{
  "dataset": "photos of arthropod specimens (BIOSCAN-5M)",
  "encoder_layers": 8,
  "encoder_positions": "rope",
  "decoder_width": 256
}
Rows from block 3 of the encoder, named by matrix and row number. Rows with one number belong to one neuron. Each number is 200 + 30 x the weight over the matrix's rms, rounded and kept within 0 to 999. All counts start at 0.
# fc1: MLP up (encoder.blocks.3.mlp.fc1.weight, 2048x512), inputs 320-383
# fc2: MLP down (encoder.blocks.3.mlp.fc2.weight, 512x2048, transposed), outputs 320-383
fc1.250,174,202,199,228,249,277,174,203,174,211,188,203,212,166,198,173,207,204,190,207,222,163,210,223,239,170,170,235,240,264,183,172,215,221,173,166,230,223,202,178,210,213,188,181,197,225,220,241,208,217,249,166,169,160,173,179,192,137,216,214,124,251,260,199
fc2.250,226,202,191,186,200,203,201,189,210,247,198,254,217,242,202,187,223,191,191,217,203,174,231,203,141,183,236,161,157,185,254,190,196,263,208,249,231,229,189,235,227,214,245,209,191,154,198,183,244,205,168,177,200,254,212,165,124,210,160,219,215,222,218,158
fc1.251,182,229,236,183,212,275,207,209,183,179,160,156,216,152,219,222,204,222,233,236,195,126,182,204,201,179,208,236,152,205,206,200,240,162,214,216,159,180,193,143,150,168,166,213,208,196,222,218,209,236,138,213,221,101,161,196,167,164,234,172,158,214,219,240
fc2.251,214,159,221,189,193,208,146,200,167,228,180,239,180,152,199,213,188,214,185,218,207,188,181,198,197,188,199,112,158,203,236,146,201,223,222,251,208,172,190,176,221,201,206,222,171,166,178,164,166,196,182,157,213,279,176,313,287,240,208,205,227,201,248,186
fc1.252,177,243,163,119,221,178,282,203,198,237,179,186,205,119,149,124,232,146,234,154,201,180,236,224,195,221,201,211,187,172,201,131,241,157,209,231,227,231,221,243,193,236,216,157,142,243,256,164,174,236,217,168,184,121,154,225,246,212,100,140,186,186,217,131
fc2.252,233,221,170,182,152,203,223,207,196,228,199,207,241,189,214,213,153,204,179,212,149,182,237,219,153,220,228,174,218,192,188,223,124,207,160,198,206,175,198,193,212,191,198,213,237,112,196,179,248,182,286,216,182,198,202,193,240,201,123,220,201,183,168,206
fc1.253,210,205,215,243,229,235,185,205,198,198,201,189,207,219,217,237,198,190,206,189,229,187,209,249,207,203,192,196,212,240,235,213,204,244,207,195,231,178,208,192,193,190,191,194,178,210,146,191,164,186,234,195,213,253,217,197,188,187,209,182,174,190,232,172
fc2.253,188,182,194,230,198,174,184,214,167,234,232,231,145,220,178,202,232,187,220,165,179,225,195,206,184,203,202,215,170,216,188,208,209,227,191,201,145,211,166,206,209,228,168,148,208,205,212,212,174,198,233,174,203,200,232,207,224,243,233,179,189,224,178,219
fc1.254,154,199,238,223,176,179,168,165,139,226,204,234,168,212,223,192,276,149,163,163,186,180,232,233,185,255,191,256,270,196,172,188,120,230,138,168,182,196,164,191,176,144,206,224,236,104,216,251,199,190,180,190,292,168,218,128,179,139,266,191,226,223,191,192
fc2.254,277,240,162,254,193,190,173,188,234,203,195,194,172,194,218,221,237,209,278,167,268,184,182,205,189,248,265,208,172,274,224,155,245,151,214,224,159,199,252,256,216,164,204,135,195,250,199,193,143,209,194,229,226,214,204,199,241,158,174,130,215,228,206,167
fc1.255,218,182,212,206,232,213,162,203,189,203,178,235,192,171,178,165,167,186,202,220,224,196,202,184,178,216,183,172,157,211,207,183,179,216,192,217,181,205,194,204,212,183,214,229,210,201,196,178,229,185,213,208,203,196,197,181,184,216,190,198,162,200,168,205
fc2.255,175,182,177,206,204,224,217,219,218,191,214,194,189,177,204,214,221,225,181,177,222,202,216,181,200,167,207,243,244,210,227,240,179,205,213,226,212,147,204,189,198,280,212,169,193,217,177,225,207,256,165,215,208,193,192,185,198,201,230,209,208,200,161,196
fc1.256,203,230,219,256,161,206,218,211,197,224,145,179,202,250,134,157,222,174,218,233,237,233,219,207,205,203,200,205,247,225,235,186,193,239,220,242,276,207,192,177,245,246,216,236,194,189,160,208,194,177,199,230,208,208,168,208,180,202,199,184,129,217,166,160
fc2.256,173,298,214,180,197,171,207,217,242,216,201,208,228,188,198,145,220,198,166,183,219,208,234,128,170,208,164,153,171,174,188,216,131,183,162,170,178,208,265,169,244,200,145,170,195,177,217,179,178,99,175,176,219,164,227,236,205,171,235,195,237,208,182,195
fc1.257,239,214,216,214,189,187,149,185,165,224,212,167,194,214,177,205,166,210,237,191,180,198,240,238,198,190,199,192,206,176,233,171,227,244,227,216,205,235,176,213,188,190,189,194,209,164,195,211,218,190,167,186,194,186,184,218,153,171,163,190,228,164,181,194
fc2.257,172,211,219,196,216,233,175,222,238,210,219,219,203,206,194,225,215,159,215,220,187,221,207,197,219,165,234,178,171,195,185,178,194,188,191,165,155,183,206,212,198,157,186,228,175,210,203,189,193,169,162,203,171,205,212,183,224,220,200,209,217,205,212,224
fc1.258,215,208,178,200,200,210,214,167,203,143,221,201,156,223,197,216,222,221,194,185,194,183,177,197,164,176,167,224,211,212,179,150,196,202,207,206,176,212,218,224,151,211,204,199,183,169,206,240,201,154,175,162,223,212,219,174,237,248,224,253,228,171,218,200
fc2.258,237,136,211,182,233,204,192,178,229,245,184,255,163,218,163,186,174,204,165,158,173,165,229,171,178,214,197,211,170,203,212,199,231,146,192,205,258,190,190,184,219,159,205,287,168,202,212,224,187,174,220,214,197,193,183,222,176,127,256,164,212,172,213,246
fc1.259,256,213,255,149,183,208,218,144,218,214,224,161,155,219,219,264,259,135,223,196,231,273,179,200,272,168,281,238,197,171,169,199,136,166,138,174,177,236,245,173,194,239,220,197,196,192,166,209,188,229,236,238,180,181,210,238,201,134,199,190,195,202,215,221
fc2.259,205,163,125,172,168,134,217,215,236,250,162,171,146,178,223,194,254,200,196,293,163,272,228,163,150,174,165,231,214,212,191,200,150,134,191,223,248,168,229,226,223,210,162,152,192,230,280,195,212,165,305,202,127,226,181,102,188,159,223,228,182,170,170,211
fc1.260,205,239,216,210,177,221,209,265,209,228,201,184,209,210,240,253,214,225,206,174,229,236,226,187,143,201,202,202,226,219,206,205,269,249,192,179,179,230,175,195,189,176,241,158,232,260,255,239,180,209,193,263,215,188,158,252,208,132,237,161,144,213,233,198
fc2.260,103,209,151,181,195,239,207,209,189,196,196,170,144,184,248,232,226,212,249,246,224,165,170,173,182,133,208,139,193,176,182,156,245,163,204,186,148,206,176,213,165,185,226,196,270,153,204,253,191,220,211,248,256,190,263,163,340,203,202,182,219,172,244,210
fc1.261,176,200,198,183,194,231,161,223,215,225,178,226,215,198,179,185,210,186,201,211,192,203,203,229,233,186,203,209,208,202,197,159,206,232,174,215,231,198,227,220,187,240,219,198,191,205,214,187,195,220,212,200,173,216,216,188,220,189,176,227,215,185,232,196
fc2.261,233,223,162,211,181,182,211,186,191,210,200,218,177,186,224,215,192,216,205,202,223,184,174,213,174,214,200,218,127,184,172,166,218,176,210,195,171,187,191,174,225,192,193,199,181,175,224,203,203,187,163,173,209,256,211,241,115,179,194,158,183,184,165,233
fc1.262,252,228,181,249,193,182,216,180,213,201,238,230,187,191,221,228,215,174,183,226,162,212,242,252,247,203,182,207,156,179,202,185,198,170,127,177,214,158,229,197,258,269,239,214,136,213,170,157,207,232,197,215,209,207,195,209,222,170,159,211,224,220,198,182
fc2.262,172,190,202,196,232,234,197,197,160,194,164,222,204,202,184,240,224,205,172,259,239,188,158,164,183,193,220,185,199,201,214,242,241,160,145,188,227,186,217,196,200,189,186,185,224,179,162,214,206,244,230,170,205,145,212,222,210,170,212,178,194,165,166,237
fc1.263,194,220,185,214,226,190,205,217,174,177,230,228,194,223,187,178,181,198,211,184,184,202,187,182,175,190,192,206,215,198,194,233,160,223,211,189,180,188,185,225,195,204,178,229,227,217,145,196,214,214,211,216,191,222,181,199,221,204,182,221,193,205,166,176
fc2.263,194,180,220,212,191,201,200,197,207,206,165,186,170,218,208,215,202,197,176,214,209,204,208,188,218,228,198,241,153,191,206,207,220,189,223,218,216,205,208,182,179,175,197,183,184,208,206,188,196,169,189,187,218,202,196,176,178,183,213,225,190,190,187,218
fc1.264,158,200,172,164,213,236,195,193,223,219,208,184,212,209,209,164,243,191,201,215,169,197,206,245,182,200,219,213,201,210,170,192,220,194,187,209,195,214,218,171,161,228,172,197,145,212,217,151,240,214,194,205,192,211,264,184,224,234,201,206,240,224,185,161
fc2.264,180,171,161,172,164,198,213,181,200,223,228,227,234,162,190,176,185,192,178,212,231,227,176,237,203,202,161,273,191,191,223,196,233,256,199,177,226,205,186,164,203,212,192,205,217,171,187,236,193,200,197,175,155,180,169,199,207,209,200,187,199,242,216,224
fc1.265,179,181,243,196,170,262,146,153,178,146,234,175,212,166,142,194,194,189,197,200,212,274,231,248,220,201,183,202,234,149,172,233,175,137,146,220,237,230,212,202,186,278,304,198,212,198,160,259,185,184,150,190,228,193,194,140,290,161,160,207,191,241,192,177
fc2.265,154,86,205,242,196,199,169,143,222,144,192,178,217,185,186,227,233,229,193,239,243,202,189,187,211,232,285,208,149,186,235,186,193,181,165,238,110,146,278,159,157,159,268,260,262,157,200,207,222,186,175,167,209,204,207,244,129,193,233,169,202,188,157,186
fc1.266,220,251,163,209,205,251,206,181,199,171,223,140,151,210,204,131,164,189,229,182,218,197,202,211,190,127,209,209,230,204,186,226,227,186,192,180,197,247,222,219,182,193,181,166,246,200,182,232,256,184,112,240,228,158,233,186,195,261,215,173,226,215,188,176
fc2.266,180,207,201,223,189,178,185,194,131,165,188,161,264,192,187,231,228,152,164,190,166,203,221,171,238,214,216,140,157,215,162,166,176,212,244,210,275,167,225,165,169,222,231,231,168,199,206,231,172,194,245,199,194,263,176,256,204,223,204,226,212,214,227,211
fc1.267,151,259,206,186,217,171,190,152,202,153,204,235,171,144,272,222,161,232,183,260,194,261,181,246,120,222,185,221,171,151,160,193,248,107,153,180,164,238,251,218,244,218,261,190,221,169,177,207,250,258,241,190,219,172,142,215,160,180,174,225,213,264,152,187
fc2.267,150,121,157,211,168,246,251,162,185,211,172,241,153,187,188,262,247,206,178,201,268,210,207,140,199,268,186,190,225,224,192,185,215,188,213,262,163,157,185,185,170,190,227,241,153,208,184,219,193,233,228,193,187,155,214,162,174,242,174,226,198,139,227,232
fc1.268,238,147,210,220,199,193,212,204,204,200,206,196,159,244,193,206,198,194,199,195,195,202,228,185,209,238,191,207,228,170,248,164,212,211,259,160,179,189,180,169,194,196,182,211,197,187,196,169,183,214,170,168,220,176,166,163,180,215,197,214,181,239,266,206
fc2.268,207,201,177,212,155,222,194,164,177,177,220,176,216,177,253,227,178,204,237,201,223,199,210,219,164,188,175,190,131,191,195,247,205,207,188,238,219,233,218,175,210,171,202,200,208,240,251,222,216,174,172,211,194,212,230,173,185,164,234,174,174,212,210,195
fc1.269,219,292,191,265,141,232,131,198,219,144,183,227,138,136,187,178,154,214,206,210,201,218,215,249,218,178,198,184,206,181,212,246,103,224,177,226,234,193,232,128,252,184,170,272,182,217,126,253,235,188,202,223,230,208,193,207,220,136,170,231,262,229,262,119
fc2.269,161,224,218,186,190,232,117,222,230,149,178,281,110,144,138,201,245,224,205,239,186,219,209,149,277,243,198,133,127,164,269,199,168,179,161,203,234,281,222,234,244,224,218,174,218,152,203,201,184,211,221,146,164,168,268,254,126,200,225,206,253,194,162,211
fc1.270,139,188,170,173,230,177,143,113,167,207,200,277,191,247,256,210,202,249,223,189,132,253,202,198,167,189,237,181,171,205,264,196,176,197,195,154,224,201,196,284,149,231,217,185,157,192,305,199,219,157,162,228,146,243,188,194,175,197,204,250,187,163,193,154
fc2.270,202,275,228,245,196,219,223,214,206,234,190,243,183,247,247,259,146,183,188,205,242,204,231,205,186,199,169,234,236,152,171,180,180,173,263,206,132,266,207,228,243,270,196,213,168,183,271,159,209,193,238,223,196,199,185,158,200,187,171,208,166,198,189,230
fc1.271,217,204,177,169,221,177,253,203,207,199,227,201,205,193,187,213,195,209,192,209,228,158,217,168,194,188,212,222,206,198,209,218,195,172,196,182,201,213,227,191,238,214,265,189,157,189,196,172,215,214,181,192,240,174,216,213,183,253,212,214,200,232,215,221
fc2.271,195,175,223,143,251,174,182,203,229,234,182,242,168,228,147,194,211,218,186,168,214,210,192,209,233,230,219,179,179,183,162,205,167,218,147,209,173,206,186,180,224,232,181,247,195,189,198,188,213,204,247,194,216,151,219,188,200,189,200,195,201,219,168,200
fc1.272,204,201,207,144,201,218,182,211,152,216,198,162,211,217,176,214,198,219,216,187,202,194,162,214,198,196,215,160,177,195,192,192,230,181,220,210,188,162,178,205,198,175,211,203,176,240,201,222,211,187,219,171,180,208,196,235,199,249,177,205,148,229,220,201
fc2.272,190,184,231,192,208,202,220,192,184,170,214,190,199,168,175,204,178,201,210,210,219,204,161,214,206,202,195,191,203,184,175,184,187,187,191,212,180,208,200,188,204,177,201,242,151,221,202,195,203,201,233,174,237,175,198,277,184,229,191,214,213,168,238,241
fc1.273,209,172,208,231,191,204,166,181,219,213,222,135,218,197,148,121,230,235,193,159,179,231,160,232,239,185,230,233,202,180,211,230,197,226,200,205,181,207,156,225,130,213,208,222,209,257,219,233,219,244,202,186,231,217,176,237,198,181,196,227,187,215,220,198
fc2.273,164,159,197,250,157,197,226,162,205,217,214,257,215,150,203,153,238,175,163,218,227,159,184,214,228,201,150,215,222,186,175,196,198,222,183,212,180,231,159,186,203,171,238,220,210,178,190,230,237,137,203,173,209,231,211,186,207,231,179,210,168,225,245,170
fc1.274,254,213,218,153,180,215,210,189,186,137,166,138,223,182,239,142,261,108,209,145,217,235,199,198,204,215,256,257,147,200,226,273,224,212,232,138,222,153,191,220,215,165,177,133,220,159,151,170,213,211,200,231,193,182,215,166,266,219,210,231,234,202,200,216
fc2.274,175,197,160,196,198,214,167,170,249,177,159,140,148,174,179,281,161,225,216,246,224,172,103,181,146,215,203,206,199,153,171,201,183,234,285,257,219,218,151,225,147,261,201,177,236,245,220,195,200,239,229,203,192,207,240,219,280,199,189,159,180,248,187,175
fc1.275,204,206,232,194,185,192,210,216,169,201,217,194,188,233,214,202,220,178,202,201,176,210,166,217,189,174,177,244,200,198,210,180,193,213,218,176,152,173,182,196,226,191,213,210,172,213,233,178,226,198,183,194,219,196,225,226,233,204,192,198,183,230,173,213
fc2.275,195,207,188,242,225,188,203,181,214,205,204,166,209,194,185,181,208,168,198,208,205,162,252,188,177,216,185,211,208,200,224,208,218,203,170,191,151,193,211,218,189,202,171,193,206,242,195,214,223,226,183,213,214,159,171,240,154,182,217,204,190,201,227,234
fc1.276,217,250,213,152,237,250,270,204,161,211,220,178,200,222,280,222,218,206,161,174,176,143,216,188,72,298,258,235,209,214,280,186,203,201,222,223,182,147,172,211,166,168,192,234,181,204,250,246,187,216,225,172,161,183,171,163,110,177,171,231,166,233,170,188
fc2.276,234,243,217,223,214,183,179,152,250,262,170,223,255,184,189,235,211,224,225,198,182,180,238,136,190,166,151,217,187,188,124,196,205,205,171,216,280,221,216,203,215,228,206,182,199,168,161,184,227,142,180,187,173,157,181,234,204,218,220,155,265,244,152,168
fc1.277,202,202,224,234,159,178,225,205,212,226,161,266,257,222,217,185,206,184,188,189,133,159,207,183,207,224,188,211,155,167,183,197,200,238,196,205,186,198,207,230,164,239,170,239,215,224,193,191,189,188,202,241,216,175,219,180,175,173,190,228,156,235,169,180
fc2.277,177,238,194,219,211,185,187,236,224,212,218,232,207,183,176,198,249,192,200,254,200,156,226,169,179,226,234,159,250,211,185,223,189,228,222,213,217,227,155,235,201,207,172,173,159,165,214,172,205,206,144,236,234,230,201,178,243,180,152,196,204,200,210,199
fc1.278,191,208,194,246,201,213,208,197,192,182,173,198,217,190,225,174,221,156,212,173,201,198,189,193,178,233,228,194,235,206,174,248,215,181,170,198,254,200,189,248,221,258,191,172,194,150,173,189,189,189,228,195,164,210,174,178,221,201,201,191,199,167,193,152
fc2.278,176,170,176,213,173,192,222,239,205,204,152,172,221,233,206,216,221,192,197,208,180,212,194,234,191,179,180,223,190,191,208,164,220,211,221,192,150,193,202,183,210,204,192,174,216,181,215,225,217,217,186,205,208,259,202,223,181,192,187,222,164,186,171,207
fc1.279,162,201,232,159,248,192,209,190,217,197,191,158,164,146,211,214,194,190,213,216,205,218,202,190,256,244,157,208,163,185,206,168,172,212,185,162,158,211,212,205,184,252,193,169,175,217,149,175,210,191,193,193,245,222,245,201,221,193,212,203,227,209,232,195
fc2.279,176,191,174,211,204,219,198,162,220,207,222,208,183,267,199,193,216,229,206,206,163,154,181,256,191,220,215,232,198,200,156,245,225,168,213,215,222,166,218,190,255,176,189,208,209,204,216,141,192,172,197,152,179,194,208,194,321,258,203,244,177,166,194,237
fc1.280,114,199,180,182,161,199,218,168,217,226,212,185,186,200,203,168,187,274,217,186,225,214,222,222,199,179,172,184,204,164,143,189,179,183,223,190,190,210,232,261,191,176,250,254,198,170,207,187,192,192,185,226,142,217,127,186,197,153,143,216,236,281,146,159
fc2.280,275,201,222,138,219,174,166,217,221,211,163,201,201,294,218,191,199,186,206,218,111,184,188,188,202,209,192,203,176,183,216,189,156,209,237,213,141,246,178,141,246,145,185,224,177,174,217,121,175,210,148,228,237,229,165,275,182,255,224,245,195,169,250,212
fc1.281,206,173,251,261,180,182,168,258,186,213,136,201,160,200,131,197,197,202,166,279,225,239,220,148,255,135,242,209,207,166,208,203,170,216,240,165,181,169,260,246,201,226,118,204,179,238,264,176,193,208,247,139,163,252,175,203,194,268,178,197,204,209,146,219
fc2.281,217,224,225,167,223,215,202,246,199,204,213,182,164,199,158,180,224,175,204,175,198,199,275,206,282,221,201,267,235,182,154,158,206,146,196,206,204,164,177,154,207,185,155,210,217,152,239,182,175,189,265,269,177,192,257,167,176,123,177,154,190,202,193,188
fc1.282,213,192,168,221,216,186,227,186,201,210,185,149,190,187,198,182,199,177,205,263,196,206,207,206,180,228,191,184,205,166,240,140,189,211,215,196,256,220,217,203,212,169,195,231,254,210,219,170,198,205,227,246,199,189,187,189,166,207,216,211,171,192,186,209
fc2.282,197,242,208,183,203,206,239,200,169,201,213,182,192,199,164,239,204,182,218,218,137,202,221,203,186,198,215,176,244,214,186,237,239,221,218,208,163,188,172,216,189,199,217,155,207,184,216,157,165,206,241,189,221,186,172,215,206,212,165,187,228,227,197,155
fc1.283,192,224,184,173,153,200,236,192,282,193,186,163,179,214,260,283,238,124,177,201,132,243,207,145,168,171,176,230,191,174,280,173,217,171,152,143,175,245,248,127,193,258,173,181,233,294,172,220,235,223,119,221,167,196,245,170,229,179,250,200,263,179,220,203
fc2.283,250,221,175,160,257,226,164,224,123,144,224,246,312,256,182,164,194,274,161,135,274,205,177,290,156,203,254,147,284,217,124,214,224,258,197,244,307,217,119,247,150,156,188,187,207,160,126,128,232,109,244,194,176,177,147,235,229,226,199,197,172,144,154,213
fc1.284,233,204,170,180,132,158,220,202,212,244,251,228,234,236,195,225,239,178,229,199,186,161,199,211,173,203,214,253,178,153,141,219,172,223,197,150,198,199,215,226,255,192,224,205,230,221,222,205,196,174,190,175,200,199,218,225,192,216,192,190,201,180,125,192
fc2.284,218,214,225,162,201,238,198,245,225,237,183,187,217,233,233,186,187,191,181,196,196,175,182,202,192,226,192,210,212,179,193,210,176,177,221,205,225,168,222,196,216,234,219,158,203,193,209,195,250,173,232,144,153,210,221,203,176,221,186,157,167,182,208,217
fc1.285,203,160,248,236,177,213,268,170,220,230,207,155,198,257,212,205,203,182,182,240,178,184,202,278,155,163,191,151,180,232,177,201,234,191,138,240,147,204,166,173,159,239,276,251,166,183,195,236,161,221,123,220,146,226,199,141,188,177,192,222,232,220,191,160
fc2.285,202,171,183,204,240,126,221,170,198,248,191,254,249,221,171,188,247,214,200,166,174,201,189,150,143,213,160,212,166,196,261,191,210,194,158,264,194,207,185,199,179,229,211,258,190,205,232,163,222,278,172,221,229,227,219,272,233,216,199,214,207,233,200,195
fc1.286,168,212,199,200,186,208,205,192,196,207,187,213,231,185,195,176,214,150,168,223,213,193,199,200,202,206,205,189,168,177,197,218,211,223,228,190,180,174,208,186,190,212,194,161,255,185,211,190,217,238,199,173,225,202,208,201,161,225,171,242,191,277,258,186
fc2.286,222,214,190,199,196,187,182,206,174,174,177,192,178,179,229,210,192,231,157,221,233,198,158,173,213,238,209,218,179,191,209,226,172,204,165,222,168,247,185,145,191,196,180,196,178,188,179,187,230,181,198,164,193,222,188,241,205,194,210,179,182,194,195,198
fc1.287,207,244,145,223,199,191,203,230,264,267,176,172,146,182,201,110,210,182,221,259,193,249,216,258,174,151,186,216,192,153,214,190,244,175,201,197,165,201,206,206,245,225,193,238,304,115,128,247,178,195,222,194,189,150,211,233,268,194,134,220,207,233,174,193
fc2.287,229,267,240,149,226,221,204,199,160,184,225,264,243,205,155,212,221,208,180,148,124,159,165,196,134,173,212,212,215,223,252,187,172,151,150,215,145,200,170,203,165,177,268,227,143,208,125,226,160,185,203,220,234,218,220,224,211,197,178,245,189,211,235,234
fc1.288,214,247,242,204,249,184,169,178,194,224,156,235,282,194,163,257,196,224,219,205,156,171,158,187,233,215,235,211,201,203,169,223,218,191,133,170,215,150,189,218,136,235,157,177,166,221,183,240,198,224,239,228,237,226,174,184,205,177,221,217,218,176,212,214
fc2.288,149,241,179,214,223,158,193,192,233,221,266,174,208,200,201,178,166,253,196,214,190,210,163,196,180,169,219,194,203,192,265,180,193,207,142,226,227,184,233,185,175,196,234,179,183,196,222,139,218,179,154,177,188,177,188,210,287,210,229,221,193,236,217,177
fc1.289,193,207,198,175,199,148,254,216,178,231,134,153,145,162,199,215,233,240,242,231,238,244,189,239,240,227,214,216,202,215,143,218,251,196,183,218,152,265,195,194,186,203,259,237,242,191,213,194,202,203,165,245,164,226,179,199,206,197,248,157,236,218,212,191
fc2.289,195,209,214,200,211,183,220,217,180,194,216,211,226,275,251,225,203,223,237,190,238,231,275,206,210,162,189,172,229,176,144,214,205,244,234,194,196,227,224,162,194,220,224,194,215,167,198,227,177,156,200,157,179,146,163,236,197,142,208,175,209,160,155,220
fc1.290,137,153,176,183,126,177,217,213,179,184,215,150,203,151,155,265,197,201,173,220,188,208,212,153,229,222,172,210,224,195,156,188,196,191,166,198,202,133,219,258,184,197,169,175,212,177,191,234,204,220,153,171,227,236,192,178,222,233,234,210,233,186,287,223
fc2.290,162,169,196,131,218,203,216,137,209,207,208,180,231,206,223,217,175,192,180,204,193,157,240,159,183,219,164,206,211,151,231,188,152,215,174,187,245,218,214,128,158,261,167,245,218,232,164,194,183,184,252,242,143,202,182,221,171,194,173,253,162,234,185,185
fc1.291,189,216,241,177,180,161,238,177,247,192,124,166,187,220,271,247,170,201,179,155,181,185,192,214,175,233,179,195,174,205,184,236,185,203,203,194,293,240,220,206,152,211,177,256,164,159,212,142,199,200,161,212,187,204,192,235,255,184,195,225,144,205,116,133
fc2.291,132,183,175,189,226,235,171,150,170,191,209,185,229,151,114,218,186,213,197,216,222,215,165,176,266,260,219,202,296,255,286,180,193,170,165,200,225,140,232,167,266,170,173,180,185,250,211,186,206,184,172,224,282,217,161,168,213,154,211,192,225,251,196,211
fc1.292,209,264,210,198,205,167,194,216,194,156,164,227,193,154,209,186,230,180,192,223,220,212,233,206,232,146,222,182,214,238,170,182,233,203,181,187,169,271,197,204,190,205,206,193,158,221,163,164,227,215,208,193,175,243,220,196,176,175,231,144,158,183,187,228
fc2.292,217,203,177,191,208,208,191,190,245,203,244,224,226,175,171,210,204,193,219,157,234,176,198,240,275,247,191,168,230,194,212,283,219,174,188,179,177,194,199,156,218,243,205,160,186,223,218,205,217,213,203,153,277,150,160,196,215,245,189,174,172,225,196,180
fc1.293,197,169,203,196,195,192,233,217,245,228,194,171,172,155,177,240,216,185,210,229,234,215,195,148,181,216,222,157,204,151,143,175,199,198,193,181,220,213,187,132,180,176,190,178,193,201,228,198,175,208,226,260,199,162,216,208,156,192,235,195,192,190,195,207
fc2.293,209,183,165,192,153,164,166,209,252,165,173,172,213,194,237,180,201,245,231,173,226,237,224,251,221,126,173,195,203,206,242,204,166,238,220,177,154,237,156,233,210,237,206,206,211,198,194,205,221,176,263,196,206,230,171,213,196,205,223,222,206,201,153,151
fc1.294,258,212,178,238,207,140,246,254,175,155,160,148,240,239,193,200,192,128,227,209,167,177,266,215,213,161,251,192,201,165,197,159,170,196,157,204,228,233,186,157,242,190,214,227,211,217,195,215,134,222,209,232,158,167,186,199,248,143,168,183,217,185,183,191
fc2.294,237,259,209,152,182,217,160,187,198,171,190,251,191,212,231,195,247,250,188,165,243,176,203,180,207,241,196,187,184,236,193,238,240,173,190,191,267,142,157,170,210,237,217,194,202,149,183,212,217,141,175,161,276,204,173,200,163,196,167,238,209,191,212,152
fc1.295,220,209,230,184,188,143,208,198,187,187,216,219,184,194,202,237,196,163,193,197,186,208,240,215,177,185,230,203,153,240,197,279,192,197,143,156,185,195,197,132,251,229,212,241,204,177,222,164,238,241,225,226,186,192,196,189,180,213,210,144,199,204,175,226
fc2.295,193,166,257,177,218,180,226,196,260,226,243,155,167,165,222,225,192,202,173,213,215,123,218,213,179,219,230,213,226,216,186,180,174,216,149,136,176,231,235,152,216,258,199,181,209,215,231,161,136,149,193,225,191,222,185,251,217,194,263,241,257,168,206,213
fc1.296,161,205,223,207,193,225,196,213,190,158,210,139,255,154,198,167,196,173,215,241,170,253,191,252,131,145,225,162,137,239,138,232,181,201,230,222,193,207,184,228,178,221,211,235,214,123,220,153,182,211,161,167,168,179,179,184,243,182,153,235,260,194,224,183
fc2.296,230,199,313,214,213,227,303,188,185,174,205,231,208,277,148,217,179,172,237,221,244,232,172,193,200,230,169,230,231,213,272,197,207,216,171,194,219,192,214,187,205,160,265,213,186,136,161,217,253,153,245,209,221,213,202,145,219,202,229,211,105,181,192,187
fc1.297,167,227,183,187,172,215,199,210,171,174,127,183,170,178,199,241,196,163,211,227,273,167,121,230,147,136,174,196,206,215,187,203,161,238,190,195,205,206,190,237,180,226,166,256,188,223,223,179,277,202,212,179,202,293,174,208,106,229,176,205,215,217,203,174
fc2.297,225,181,228,162,228,190,168,244,169,175,159,218,204,249,188,178,140,227,198,164,241,252,236,137,209,200,178,209,152,170,223,188,149,212,203,200,172,272,179,200,188,245,200,207,195,200,233,222,229,224,210,198,162,184,161,186,168,231,130,212,173,235,246,205
fc1.298,209,197,166,199,191,202,232,219,217,185,219,147,178,149,205,195,186,204,213,193,246,159,193,231,201,192,182,209,222,247,186,215,194,194,206,178,231,222,174,212,201,201,200,230,197,198,173,204,202,199,203,192,163,173,199,168,210,183,198,216,173,213,172,202
fc2.298,209,206,170,190,197,232,205,225,195,214,207,202,191,211,244,198,195,174,202,193,175,229,195,193,217,188,182,221,201,205,174,160,233,223,237,218,171,194,226,222,200,217,210,184,174,231,206,190,204,163,212,201,209,199,181,235,239,229,212,159,205,190,254,214
fc1.299,197,187,209,218,213,204,234,175,205,208,230,209,194,232,209,198,189,176,213,222,171,211,209,193,211,205,237,204,172,185,212,212,200,211,194,215,210,177,177,180,183,192,209,202,186,231,195,203,181,207,207,212,216,179,224,193,231,202,214,172,219,176,208,178
fc2.299,199,210,188,189,200,211,223,240,190,182,211,214,192,188,216,211,178,207,200,181,203,195,209,220,174,164,206,190,226,204,180,166,205,214,220,176,166,204,201,190,205,219,202,228,193,197,210,220,194,202,192,229,185,196,196,177,234,208,214,196,217,178,196,172
fc1.300,204,214,194,203,186,184,162,188,208,158,203,206,183,184,189,198,181,183,206,210,207,152,204,197,185,240,178,213,182,187,160,196,213,232,185,212,166,206,170,214,175,178,173,189,178,194,206,208,219,196,216,193,168,192,214,195,181,200,203,199,183,225,199,191
fc2.300,192,173,223,209,220,205,248,172,234,204,217,198,205,178,205,215,168,231,195,205,206,189,196,209,213,177,200,205,175,223,229,210,177,199,182,198,198,197,168,202,226,198,231,201,227,212,201,196,203,184,182,182,184,223,199,197,201,222,176,192,192,214,193,210
fc1.301,202,270,176,132,204,208,218,200,227,198,188,200,182,129,169,197,208,218,237,140,218,207,242,232,188,188,215,180,228,200,187,181,191,191,198,235,231,174,211,215,172,215,228,209,184,238,173,201,208,224,225,229,210,193,190,191,142,160,204,229,207,181,168,162
fc2.301,187,243,182,182,194,174,188,193,186,258,156,234,155,160,165,253,169,231,172,177,158,213,125,187,198,261,175,189,243,179,256,197,179,230,171,173,241,165,204,166,192,210,177,211,172,174,248,243,202,176,241,193,177,221,229,227,199,174,209,184,217,235,181,236